Rows from block 3 of the decoder of a small masked image model, named by matrix and row number. Rows with one number belong to one neuron. Each number is 50 + 10 x the weight over its row's rms, rounded and kept within 0 to 99. All counts start at 0. After the name is the row's rms in percent of the matrix's.
After each neuron's rows are labels from the 100 images, of 14976, where the neuron reaches its largest size: "strongest on" is what is common among them. Only what is clearly more common there than usual is listed. The data: photos of plants and fungi (iNaturalist). In brackets: how many of the 100.
# gate: MLP gate (decoder.3.mlp.gate.weight, 512x256), inputs 0-127
# fc1: MLP up (decoder.3.mlp.fc1.weight, 512x256), inputs 0-127
# fc2: MLP down (decoder.3.mlp.fc2.weight, 256x512, transposed), outputs 0-127

gate.278 127:58 50 50 53 52 62 51 57 64 47 49 49 60 59 61 50 44 55 49 55 53 50 50 60 47 50 54 82 33 49 39 46 44 57 36 50 57 52 54 49 51 59 49 46 52 50 12 46 50 50 55 49 50 48 56 43 57 52 52 50 41 17 50 41 50 45 50 50 50 49 49 50 50 50 81 50 42 50 51 51 45 48 50 47 48 50 52 63 50 50 50 46 32 51 26 50 49 50 50 49 53 50 50 49 24 48 48 39 53 47 49 49 17 32 60 54 54 42 50 50 54 50 49 50 50 51 66 50
fc1.278 133:48 50 50 50 53 51 38 59 50 32 50 54 50 33 50 66 38 51 38 42 63 50 43 74 38 41 44 68 44 48 57 50 52 50 54 37 51 50 49 55 53 45 50 63 48 50 50 56 69 51 43 50 53 48 48 49 62 78 47 52 48 30 55 52 50 49 50 50 50 51 51 50 59 68 50 49 50 47 52 52 52 50 50 58 48 73 66 49 49 76 50 56 50 54 54 59 54 54 33 53 65 62 49 50 44 50 44 46 49 56 40 50 49 34 50 47 38 61 52 37 49 46 51 38 23 45 67 52
fc2.278 129:50 46 44 51 52 42 44 52 43 59 50 55 44 49 46 55 59 38 51 46 37 72 50 44 57 49 48 60 50 49 59 59 43 48 50 50 51 50 44 50 67 40 41 50 56 50 52 59 28 39 49 49 42 48 49 49 47 03 57 60 48 42 50 97 47 50 45 49 47 49 45 50 49 26 52 43 55 58 50 52 51 51 34 39 50 52 50 38 46 46 50 51 49 37 50 78 51 53 55 43 65 67 51 58 45 62 63 42 51 58 50 52 54 50 48 72 56 46 50 52 43 48 52 51 72 48 54 54
strongest on: class Liliopsida (25)

gate.415 132:50 50 50 55 50 50 51 48 47 54 32 46 54 49 50 50 27 63 42 58 50 50 64 62 56 46 04 50 44 59 54 50 49 50 51 49 36 51 70 46 46 92 56 37 55 50 59 63 40 51 44 46 46 47 53 63 49 51 45 47 50 44 44 64 43 46 50 50 50 51 58 51 47 50 51 47 45 50 50 52 43 49 50 49 52 48 49 42 41 50 50 58 37 41 41 27 74 55 49 48 50 21 50 63 52 50 50 50 50 29 50 83 52 50 39 54 43 48 65 50 49 59 50 51 69 49 56 53
fc1.415 135:60 50 50 49 48 46 50 44 50 43 47 51 52 53 51 51 51 59 49 45 49 69 20 38 72 26 23 53 50 74 48 67 49 50 58 58 51 56 50 40 51 53 37 57 52 50 59 56 54 57 53 72 48 56 50 52 50 50 55 50 50 64 39 41 51 58 50 51 50 50 49 47 50 50 48 43 51 54 61 50 51 50 49 50 50 51 81 40 45 27 50 54 48 47 34 53 55 32 50 20 50 53 31 43 52 50 63 49 50 53 60 52 46 50 39 13 48 30 50 46 50 44 51 51 43 41 46 49
fc2.415 148:51 43 50 50 60 66 60 59 51 65 50 32 42 52 43 40 87 65 49 35 29 65 49 20 50 61 42 50 51 50 53 52 50 51 35 50 50 50 56 50 45 49 46 61 50 50 49 48 55 55 48 70 50 50 55 54 40 58 23 49 68 49 46 48 51 49 38 48 49 49 48 51 49 59 50 53 47 46 60 48 53 51 49 49 40 19 51 60 45 27 35 49 25 48 56 46 50 50 25 50 41 49 50 50 51 51 50 59 43 65 52 50 52 37 76 42 50 52 48 44 55 51 50 51 54 67 71 47
strongest on: order Asterales (29); family: Asteraceae (29)

gate.424 113:64 50 50 49 54 50 48 51 48 60 44 50 50 52 42 69 60 53 46 49 53 51 51 66 48 71 50 49 50 54 51 60 50 67 42 51 32 49 50 50 49 48 56 39 49 51 48 68 19 61 56 47 49 58 71 50 45 45 50 55 50 50 49 51 32 50 50 50 50 48 48 49 49 50 49 33 47 49 48 90 48 50 50 50 49 47 53 38 49 50 12 60 50 50 38 50 50 49 44 33 50 49 37 29 51 54 50 50 51 50 50 47 59 57 48 50 49 51 39 50 36 52 21 60 47 40 53 50
fc1.424 129:51 50 50 53 50 52 54 50 50 55 57 54 52 50 54 50 51 56 31 49 43 54 48 60 49 00 48 54 50 46 52 35 66 49 51 62 54 44 50 99 35 50 49 52 40 50 50 56 54 64 45 53 58 47 51 45 47 31 49 54 50 57 50 36 49 46 50 50 50 50 47 51 43 44 33 56 49 46 69 28 49 50 53 50 50 38 50 35 50 35 51 50 48 50 50 49 50 51 50 56 50 49 50 50 49 48 53 58 49 47 39 69 46 50 44 49 50 34 52 50 69 50 54 44 40 53 50 48
fc2.424 159:51 50 51 49 56 46 47 55 32 44 48 44 50 49 52 51 64 59 50 51 34 48 50 51 52 50 49 50 53 49 54 27 50 52 52 50 18 50 51 50 47 50 49 50 51 51 50 48 50 50 50 44 52 50 51 41 58 47 50 50 55 50 50 51 50 50 50 41 50 48 52 50 50 54 38 28 43 41 91 51 57 50 65 61 44 50 50 38 51 59 56 50 52 47 57 54 56 53 57 69 50 59 49 93 72 63 55 55 47 51 50 53 52 51 35 44 50 52 50 50 52 52 53 50 51 55 63 50
strongest on: order Asterales (34); family: Asteraceae (34)

gate.453 114:50 50 50 42 31 30 50 51 15 51 53 52 23 52 23 32 51 51 51 53 46 51 62 52 49 51 52 45 52 49 42 43 64 37 42 50 56 49 51 51 46 50 51 49 34 49 52 44 50 50 49 61 51 50 56 63 39 42 45 56 53 49 51 49 53 53 50 50 50 50 49 41 40 50 48 40 51 46 50 42 55 50 43 51 32 39 68 56 55 56 64 46 67 51 51 49 51 49 39 44 50 52 51 54 32 42 47 46 51 59 65 51 50 60 49 45 70 52 51 51 50 56 47 51 46 42 50 57
fc1.453 127:52 50 50 49 50 47 49 48 64 48 27 50 47 49 58 55 37 78 50 49 74 56 53 42 52 42 39 60 50 55 49 41 45 37 57 50 39 50 50 51 58 52 65 78 58 50 51 48 57 37 50 46 48 32 45 58 45 51 38 48 18 21 52 38 50 53 50 50 50 50 49 49 57 49 49 48 46 48 79 52 47 44 75 53 48 59 46 49 43 60 50 59 46 50 50 50 49 50 35 25 50 41 51 49 43 46 45 48 55 33 42 46 38 54 51 51 47 45 37 46 35 51 49 62 69 54 56 51
fc2.453 129:49 50 49 53 51 51 49 49 55 49 50 64 45 50 48 47 49 48 72 38 58 28 50 51 55 50 55 62 66 51 57 38 46 33 64 50 46 52 20 50 40 50 50 74 40 54 71 39 39 52 49 42 49 33 40 76 50 53 50 56 52 51 50 45 51 52 51 51 50 50 43 50 49 50 37 51 45 43 50 50 44 54 46 64 49 43 50 95 51 60 53 52 44 50 56 45 49 43 50 51 48 52 40 71 50 50 53 63 60 58 41 55 45 37 50 46 54 39 50 47 52 49 51 68 47 53 43 56
strongest on: class Liliopsida (27)

gate.64 126:50 50 50 50 51 40 51 51 32 50 55 50 49 51 62 58 33 49 44 50 52 39 48 52 50 43 79 49 50 49 67 50 25 43 55 48 34 75 35 31 49 52 51 50 62 48 49 65 53 51 49 47 42 50 50 58 46 50 57 48 50 61 87 55 48 52 50 50 50 49 46 52 48 40 63 51 50 33 32 82 49 45 50 48 49 28 59 43 76 51 33 50 49 50 47 39 51 43 53 54 52 50 50 49 67 34 51 51 45 51 48 48 52 46 41 51 35 48 28 51 48 52 64 65 50 49 26 32
fc1.64 131:50 50 50 50 50 50 54 51 49 50 50 55 54 44 66 39 74 43 56 50 52 43 49 48 44 59 54 47 47 51 50 51 49 63 50 54 65 48 49 53 50 51 15 44 53 65 17 29 39 50 49 62 51 48 45 42 49 34 28 51 88 55 16 50 45 28 50 50 50 50 50 40 50 54 51 55 51 49 59 37 57 52 67 49 61 51 38 50 54 46 54 38 50 47 49 85 50 48 47 38 50 46 47 44 25 72 27 51 50 67 51 30 37 54 47 50 47 12 52 50 51 47 41 44 49 48 43 49
fc2.64 147:48 50 57 50 65 50 25 54 53 50 52 43 40 53 76 50 50 67 37 39 45 55 35 55 55 49 49 57 51 53 58 40 50 30 50 50 21 51 27 50 51 42 50 56 54 52 54 49 49 48 49 48 51 50 68 41 56 54 56 53 51 45 74 52 50 52 50 49 49 49 50 49 50 58 40 48 49 49 99 50 59 74 52 79 47 45 48 46 56 66 74 52 49 49 60 42 41 67 49 60 58 61 50 51 52 44 62 53 48 70 55 52 66 52 50 39 59 53 50 48 49 49 50 57 49 51 50 56
strongest on: class Liliopsida (25)

gate.369 135:56 50 50 47 50 50 54 53 60 51 45 50 50 70 48 50 31 54 59 50 50 73 57 62 48 51 57 50 35 50 52 31 50 52 52 50 50 49 51 50 56 57 50 50 52 45 79 50 50 48 50 41 49 49 45 69 47 49 45 48 13 49 33 53 49 51 50 50 50 42 49 47 50 49 52 41 17 41 52 34 38 50 50 50 53 45 45 49 28 43 51 52 28 51 49 50 64 49 59 56 51 47 50 50 50 50 49 44 49 50 50 48 40 26 50 75 50 50 51 56 52 49 45 47 50 52 50 50
fc1.369 132:50 50 50 50 50 49 34 49 72 49 48 46 49 35 65 56 51 49 54 50 53 50 60 75 63 50 51 45 55 42 51 41 44 40 61 36 27 60 45 50 50 44 72 53 49 50 83 56 54 49 50 53 63 51 59 42 45 34 58 45 50 49 44 43 52 44 50 51 50 54 52 56 53 48 53 48 48 43 35 49 51 44 49 49 51 34 49 63 15 44 50 53 40 16 70 44 50 18 52 66 48 52 53 49 50 55 51 42 61 50 47 37 47 53 51 51 50 50 50 54 51 49 41 53 58 34 00 57
fc2.369 137:57 49 49 63 54 47 44 66 54 62 42 50 48 49 45 41 49 48 35 54 47 49 32 52 52 50 45 50 55 53 60 45 51 44 50 50 50 51 52 50 48 50 50 43 60 50 59 62 58 48 51 66 50 46 52 56 50 50 32 57 13 50 53 46 48 51 39 45 48 49 49 49 51 31 70 53 51 42 76 51 46 50 53 43 48 43 50 68 50 50 50 54 45 49 67 33 47 55 55 45 53 54 45 46 51 60 38 54 38 15 29 56 61 59 49 55 81 47 51 54 40 36 50 51 65 49 49 51
strongest on: class Liliopsida (32)

gate.421 112:46 50 50 50 50 50 50 45 34 47 53 50 46 57 42 52 55 51 49 49 56 92 29 56 48 49 56 50 51 49 67 47 54 50 29 51 44 47 34 49 50 49 49 49 48 51 49 53 35 50 47 58 70 59 41 49 43 44 46 45 51 51 47 52 52 57 50 50 50 50 49 53 50 50 56 45 46 44 50 53 51 49 52 48 50 08 64 55 46 46 48 53 49 35 44 47 48 46 48 39 48 51 40 47 47 52 55 50 50 52 49 22 56 53 48 51 55 50 49 50 52 53 64 51 38 49 52 52
fc1.421 113:41 50 50 37 50 50 49 54 64 50 46 51 46 55 51 50 66 45 65 51 60 50 73 39 54 50 44 47 47 44 46 50 49 57 36 51 51 50 45 50 55 52 53 60 51 50 49 41 61 47 54 49 50 21 79 51 57 54 55 38 38 50 46 42 52 48 50 49 50 43 45 37 49 45 50 50 50 53 23 49 51 49 41 51 46 59 36 50 57 64 50 54 54 52 49 64 50 54 50 59 50 48 57 71 45 46 41 26 49 49 49 35 44 50 54 50 50 39 43 51 51 45 21 54 46 45 47 51
fc2.421 130:48 59 49 50 50 52 48 50 52 59 99 77 64 51 49 35 52 84 39 47 50 51 49 35 53 45 51 56 47 56 61 41 50 34 51 47 57 50 67 50 57 61 50 57 56 54 51 32 62 50 42 45 44 50 45 63 41 96 44 50 35 21 49 56 51 50 49 50 52 53 56 52 37 52 53 58 48 41 59 49 55 52 28 50 58 27 43 50 51 41 53 47 50 50 49 42 51 49 25 54 26 60 46 24 49 50 50 65 50 49 50 49 46 48 57 48 54 50 51 71 51 50 50 50 45 53 50 47
strongest on: class Liliopsida (26)

gate.150 134:45 50 50 38 50 53 45 59 54 39 42 49 46 52 54 56 76 49 50 52 53 51 82 70 56 51 46 37 51 27 44 57 50 53 48 48 49 51 55 50 51 53 54 78 58 42 50 72 49 21 44 50 50 41 50 72 58 56 49 44 11 50 59 57 50 33 50 50 50 47 49 49 49 52 50 41 40 35 50 63 54 47 49 50 50 66 52 51 45 53 36 65 50 32 50 53 60 49 50 50 50 47 61 65 65 39 46 49 36 49 44 36 51 49 51 64 51 41 54 61 55 49 37 44 13 41 50 51
fc1.150 150:66 50 50 52 65 50 70 57 50 52 51 48 49 59 49 41 50 41 51 48 48 22 58 45 47 47 52 46 51 56 49 44 50 71 57 63 52 43 49 56 54 50 41 49 51 49 45 50 49 73 54 49 40 37 43 44 51 51 52 73 63 56 50 28 28 49 50 50 50 39 45 31 48 52 51 50 52 58 51 54 37 46 38 50 47 56 47 44 48 50 50 67 49 60 66 49 43 52 56 61 50 47 60 47 37 46 56 44 50 53 55 52 50 45 48 53 53 50 29 26 15 48 45 76 53 66 54 51
fc2.150 168:50 52 51 50 48 49 99 45 50 50 42 51 50 65 66 75 38 52 49 56 40 69 49 41 44 50 51 52 50 54 51 57 49 50 51 51 51 50 30 50 41 47 62 23 47 49 66 48 43 47 60 51 51 50 49 48 61 46 55 50 54 62 50 48 47 49 51 56 50 49 49 50 50 45 41 34 63 51 38 50 31 59 50 50 49 69 50 56 61 58 56 53 95 58 49 50 49 62 49 57 64 50 53 64 64 51 56 47 61 69 67 49 66 37 19 50 63 48 50 50 59 49 50 49 47 31 58 52
strongest on: order Asterales (27); family: Asteraceae (27)