{
  "crop_scale_min": 0.5,
  "mask_ratio": 0.75,
  "encoder_norm": "rmsnorm",
  "encoder_parallel_block": false,
  "encoder_patch_size": [6, 6],
  "encoder_positions": "learned",
  "residual_init": "zero_last",
  "optimizer": "adamw",
  "beta2": 0.99,
  "max_grad_norm": 1.0,
  "final_lr_fraction": 0.1
}
Rows from block 7 of the encoder of a small masked image model, named by matrix and row number. Rows with one number belong to one neuron. Each number is 500 + 50 x the weight over its row's rms, rounded and kept within 0 to 999. All counts start at 0. Numbers have three digits each. After the name is the row's rms in percent of the matrix's.
After each neuron's rows are labels from the 100 images, of 14976, where the neuron reaches its largest size: "patch colour" is the nearest of a few named colours to the mean colour under the peak. Only what is clearly more common there than usual is listed. The data: photos of plants and fungi (iNaturalist).
# gate: MLP gate (encoder.blocks.7.mlp.gate.weight, 640x320), inputs 0-159
# fc1: MLP up (encoder.blocks.7.mlp.fc1.weight, 640x320), inputs 0-159
# fc2: MLP down (encoder.blocks.7.mlp.fc2.weight, 320x640, transposed), outputs 0-159

gate.627 453:499511471487515515496503532511561500500501542580496494518513572499483500497504519546511495462441642492432503501516444484491492468473535386503374448474524509498479488504481519495653587495497496549516531515497497467479492476502496486557633507520515506721480501408503521463553566511531490506500493641533505483465491544513502411500508509493520522666449518502512479424540507500390495466495499485519497463426559514602499480501502563510517521422653451499510500509499489551499483492456538
fc1.627 430:498499498501448506535502453496494491494413347443456484642490506500505502504457426500501503549407502512577502499517507508496662527493500490503498573496515499494498492610487500544511506522570384531501483536508519533444501500466505491511481499459422498498507508501509501469499554509508582543503506492495513495497501433448507505506505499503603577504512498466439501527496449508498698518474495498500577498559535496511493586512583500502497487512547512499461496475502504377505551502532502
fc2.627 391:492501458496508499505507450516488519497491527664518482502608541501483500487498496519525502456481619498467490409500501447501527501510594515508500513498490506501502515363492502483503498502501485569507534669520500494485506445489503497528495500568496522494501503525555559455514483520483510512479500502502510495505500478495499493468499655495486499494276512505497502499502514461482500513527304502555499476503496499526442505527471558497501511517470468497509497501581500468501500513500505
patch colour: grey

gate.564 371:487551492340581499582514497451467555499507511381492548517451500383467499543501543404499462452514479502420534498542635504497492510499510500495464462502411620501493522489569492493544482510488462567500498481489507540523490491502454487460509514525500505516394630496620365514521358663500518520516584503498499496501500525499502501536503529569474568500467499460472490504465515477520502433559488506537497409494506495498559502500498523463398500593470501557526523599506459513422495551504498
fc1.564 411:500418500597485503483558539482500515525496510575586499503506498618481488495539473488516490519343492498558430717497418501522503364508475497512611550494515454426505503426495502457491511485576558453516498507500485459465506533457543516524314491544518499500494461522444515470496659500500468499421462502537480500615501425498501524500513501400490453533529514499527495520485430500483485543463502488490500496488476487688487496517469505531536505537500470502495512492456516494543504527500498
fc2.564 398:492504500500500493542496464521505484561668510501420384501513500501558500650419487485495501508469345509500522458483499499502495507481441534500481480476519499504491509516508464529489460503471450502430457508493497501493451464405512477521545509488437501499427473514524484396494509495493501503524550423495502507466512556493541501532509500502505538521596497499502478518499483522506560485375539498514505506533502507516474501502484495532488490499501489427505494500510471554504533424496527
patch colour: cyan

gate.132 021:500500500499501500501937500501500501500500500501501500501500501480500500500500501501500500500498500500500500499502501501500501500500500501500499500500501502499500500500499500500500500500500500500500500502500500499500500500500500500500501500500500500501500500500500501500500499500500500500500500500500500500500500500500500500499499501499500500500500500502501500500500503501500500500570501500501500500500501500501500497500500500675500500500500500500500501500500551500500500500500500
fc1.132 035:500500500500500500500500500501500999500500500500500500500500500493500500500500500500500500500500500500500500500502500500499500500500500500500500500500500500500500500500498500500500500500500500500500500500500462500500500500500500500500500500774500626500500500500500500500500500500500500500500500500500500500500500500500500500500500500500500500500500500500500500500500500500500500500500500500500500500500500500500500500500500500509500500477500500500500500500500500500500500500500500
fc2.132 116:500500500500500500500500500500500500500500500500500500500500500500500500500500500500500500500500500500500500500500500500500500500500500500500500500500500500500500500500500500500500500500500500500500500500500500500500500500500500500500500500500500500500500500500500500500500500500500500500500500500500500500500500500500500500500500500500500500500500500500500500500500500500500500500500500500500500500500500500500500500500500500500500500500500500500500500500500500500500500500500500
patch colour: white

gate.4 010:500500500499500500501500500501500500500500500502500500500500500475500501500500500501500500500499500501500500500503500500500501500500500500500499500500501501499500500500498500500500500500500500500500500501501500500500500500500500500500500500500500500501500500500500500500500000499500500500500500499500500500500500500500500500500500501499500500500500500500500500500500500500500500500499500500500500500500500500501500499500500500541500500500500500500500501500500500500500500500500500
fc1.4 020:500500500500500500500500500501500500500500500501500500500500500495500500500500500500500500500499500500500500500501500500500501500500500500500499500500500500500500500500499500500500500500500500500500500501500500500500500500500500500500500500500500500500500500500500500500500500500500500500500500500500500500500500500500500500500500500500500500500000500500500500500500500500500500500500500500500500500500500500501500499500500500522500500500500500500500500500500500500500500500500500
fc2.4 094:500500500500500500500500500500500500500500500500500500500500500500500500500500500500500500500500500500500500500500500500500500500500500500500500500500500500500500500500500500500500500500500500500500500500500500500500500500500500500500500500500500500500500500500500500500500500500500500500500500500500500500500500500500500500500500500500500500500500500500500500500500500500500500500500500500500500500500500500500500500500500500500500500500500500500500500500500500500500500500500500
patch colour: white

gate.11 102:497500499454512240490501499417499501500508499490521489500499500502508497502500498489511499498500479505500495499356513499560500500500498492555501500501504501505492496518814500500502500501491496500500498502499496493504498500499504497501499499511500501490500497498497500529502505501508499501501501495500498501499500512507498499491498502497502499501499499498500500499498505500501502497499500497505499500498500433489508488500489496355490500497502502498496518511495494504500563504499500
fc1.11 140:495508494476517487498348500455500506502497361471486501497505501485516503493503487505502502500495446512496500201443501498523483502499499476713500491512496505512493485542593499502500497510358489499497499523499491500500501498502500494500531500500500500309490494504500501499502507545501500509498501368500496505500500509504503480493488556573484499269487497498498500501499502501498578226506453511499279502502498501477500488501498498417495501504501505498498506510486491501500497503499499
fc2.11 220:500501499500500501497505495502500498499499460510503498502514504498540499499500503504501500500474533504498500475500500503500506497501502358496498505497488500506507439494501507496501496497467498501499500521508505501500500494500498500500500500501497506500500499501498501500503502499500552492527499501500502497501500498502510500498502500499502532496433439475503500499503466491500527488664498488497451490497500499497502495499500509502499505501500501498500503500489500500500423500500503
patch colour: purple

gate.410 378:478503497506518494494309474505473503505518497456510493427515497495469496494518496506528502505500528497494497475473416494498506608590499508503482506488504500554523497504523482497489480503505418495490477509458408553507502512445522494501572486395615525486608480501477530551513498506250499560511531512499494510503522507532498488503467507522406518513477490489497516389571527349475498619495349502479492477449497500550459350490487585527497543531497401613549500496472498506544415561514470
fc1.410 383:500501482484513488505494480502469491511455384480563497686632520491493547435500478502500502508499534524587515505494523496510504531507498625605448394501506503505532491492523497464443407495499386578490446497548421511556524508448508490495503501557501499505428499609533493503574361548459513513380505461457500505636504362500539463484403668507485497471343509479493506494504498392503626546532475498476495524639470509500502501486506494503465700526427478436502503493496494500503500514519422
fc2.410 358:492501504493503501554529507494497500488502503747497498505486502517472503503547502504501500500463531502510480500504502498502497531502503494526502540500481497460504503243499501478499522505500497498500495492511508505436501499513508477492479507510488496600500479503507505491500514508500517475501506433471493502500503497492527598500502441503514501527401498497497489502485461472451500511494306509530502470505620429503501501509500582487495500498501491496550508501517500499486559513512485
patch colour: grey

gate.613 252:418504521526502502489468425442507515504498473502514439482573470491515411495514508497499500503495502483474535498500508502763517502497496525485498475513656500495500496498511500502507484492504496483510449527501646422491502496481519498508536495506499549522498491513498503470590495490501494504481481504557529485559500502503493495506490516402511498523495509511521471485501471497502506509484498488509539462477504471646477443518509498697499445502476498456490609655499499508717499528498485
fc1.613 222:558500474468498496512525525689497478500504615499391514503357540588492575501388470500501495490481492519520478499501444480409486503504566460504504627498346499508475526475495499505488504504470556498492677506502445587511495477570496496497350509486506474464509511492508497529481537554589521499518522495448484521341499370498507516496502500623488514399502441502412529529498422505505501484518500504486452503564508581469533587492506493327530497474536512527531354483484499475504500425513612
fc2.613 336:497490496504501500463528500488498464499499497503490497504546501476470462500499497504511501500295507493528474497500446498505500514501500500488499527499579419540499497558503501493505505551495494500507500516494490506479498494495499489524472495500499513506496520501488497451502571517500510527501555508507508497469496485516501500500539426500497506502509500659475454504507495566491495507487498495505601502500492498516490491495500501531506493500508497493483512502487501505662503505501503
patch colour: pink

gate.178 080:500500499544415500502500499498501498500517502902502500504500500687506496501499504501498499500513501501495501498501408500500503500501499504500504500500497500497502501241471497500502502502504496505499501503498501500498502497500500502500501500500497499505505500567500500502500497499500500492499501499500500502497500500499526517500502499502501506502499500499502499500499502500499499499496397500505502500501501499508500499499500501807499501504499498499500499499503500502500501501498500
fc1.178 086:501499500418523499498499501498660296500315500499498500497503501299498502495502499499502500500274502500497498499523499500503493501501500450499502500499516500504586499500551500502498499498497503498502499542501499500223500501501502499500503501307505504582498502499501500502500542501502500505505500738541499501504500501501497463499492515488498499498500498513498501500499501501504502500506499500500538499494501502500504498499500498494500498490501502499500502506491501500502500499500499
fc2.178 220:500500501503501500500500501499500501500499503497500501500501499546500500500501501501499500500444500501501501501500500498499496497500500502500501499500501500500498500499501501500499491499500500500500501498500501500500501500500500501500500501500503499500498499500500500499499500498500499500500499501500497500500500501500498499501500502500430500497503501500501500500500500500501498500500501501500500501500499499501499500500500499501501500500500500501500500500500500500500498500500499
patch colour: yellow; orange

gate.6 266:534508558369496551533501573613512555475492498449497507493443483308554524505482578508496510498523581516509516515693470484385497505475514491498496385506506477438497296497337503498505515439545524505539499412476458501517547491502494499509497512520579500509546539479532482496501357488486601490500480498498491470466486503431497493501497500484486605514470513467475526486515496499508497477503517524461510523510503524492488502528502686429505534447498487569496459513463500504490477661486420
fc1.6 326:523609521384500505496502447505429496405495365503443638510497446441540566495431536487486501471503466514491498393514533487413477578501554503501485472506505500499500477500488533560495502493500467462494510499481655503556684473573487499460497508487530502505506539498506499499500482496477670518504615502498498478501478508485445493536508495621477502424475490396424501512495462506492456509502387503433503411514488562301497522496532485500496500460631500522516404618525480483500436498489496
fc2.6 350:507399459512501434499463500405491508501453488503513501493499504534462499515510511487494495532547504494503483499429498491549501495519500483502530499484493440504498502501539561493500499542497514464470498499500524508510494501579507496497437499421498498486500502512499523672494487496522482508500333499501503498561511503497501501491447500492503454485498474511498495504499503464522502607578494501505473501566498490493575504481502436500451500503521502499499533500500501498500476498505497
patch colour: cyan

gate.193 547:487515470541442497501387517498493511497520371437315496493499504567407500501497402494470510505614435503504457374498455491500479498499485422519509500509505473499482485648499504502513513511469491500509480429494526504556495496501501489483492512495517499438469482576474491463495487497505539468517505493492499491461516500485480503491595526509500527455649499568490498548472618502504514431397556546622512501509499506500456502499499446492539418440542538495509476495521498508527498453499497
fc1.193 467:551525483498500490503475504499492488514502491501520499507485470500456590522513444488411485510607516486627501464503479480508444502511496501530496504490437497519507608496598502494497496489592494529497499454500485482508498516487499511500470480503493495438499428457494498499500483500489457410500513389490506514490527485498416501594508512571499513423561516505499498499501564496555494498471504577516519567481511478527490521494441513133501508470483491458532441500500578524487524512503491
fc2.193 513:461391594500499491416503419500500547502501490498470509500488497493506497485500663495481500489498504532482543509499525500497493499505478498409501501500481414674511338502501497490497512432513496491503464506495436508499582500497499528534475500423505510492599509480502488584501496351497499526497502502501500502548501475500492499503500430501423503502500439561498508503523501503664490615673499500488500502507478481404478532486500387463431507500487576502319497504371583501500478462500468
patch colour: pink

gate.548 320:490446500525484493503512516374511501513505473586560498498431499496458384516500546494498486497502516476474491529498520432496500507535502608504572515481499481503499533378478501488504440626504521504489470503489436500501519504494533508517498497516496500639506494541506506503484502541491427498502394504507501462669497502499432502509503488531497474558373483483521472561506506350508485490488432475535477500511503466505502510498548533645558490497485473503502545499503504502526502585471470
fc1.548 355:509509501478542497518513484570495308504500549511490501496576520508522530493465366510603498503338492563505522472509492570502494484496504489499440496501391502491507499483504497509497505380493500473481583556519596500303487441568469497484480507443504501492506499465504488521504515505518499493514615499500490499409503493502509504497475517439567511500502528556489473403499496556480509493502515533458597506456500504529502489494480499426511500498499556496512478489546539502494501424634542
fc2.548 535:508502489502501499499505500499500527501495511499492501500505500498484496519499504501499500499445504493504496497497514495502504523500503498499500501499495494502502550523505500505529499537501503499504501510501501499501502489507499497489504503484504495515506507500499500495501552496497499499500500498502586500486502484500498499502505502504512500499501499504505502499499509509489500511406520494504509498497509500515500502505510500505501501501505488499469501503527505501496502498495507
patch colour: yellow

gate.157 393:499519500656474538495520500501562499500513505373501466530268491418386352518498494494548469463507480504503351480514595481465507502502503473451487555536478481486504722465504495499526488522519501511434500485529411527498501506424488549497565408473355447481499512499497414513509564514494482492515514504485556521482476490508501498519476481518501446566516499477538482507594429499525509503464499453497508504548484545384516432521498443631505514437481501499484499499465504499584519491502502
fc1.157 455:464430474462566499509483498488478500506482543497599487448577497505576643484512495538542499513347515469555512548501354392515498497448499496497498473498485509509469498505503526459318473455492546481499521497501674497501417494493564336579503486516540500488460500502531500483465505514506496523492462503507480507498498511478433491457519540494501536486496513503499506471511446456496431506537506498446478495366531454771503491497444506431502491549500492500498521500515535501498311523513494
fc2.157 444:502507498454499499500501467484498417494502502418479499495495513501463617509495488501514516500472503497518492492497498502554507506497513495499455590500501486498499591500502545502505518539405499498467494501555441499507483498501502444476474506488442501499503505501499379544486623514525502460542540509499531497462488558497499500470501424497498501499591507551497493516479505501496554509416614500549558497512493561484502499496502467479506505507501511498428527495501466473502471492496501
patch colour: yellow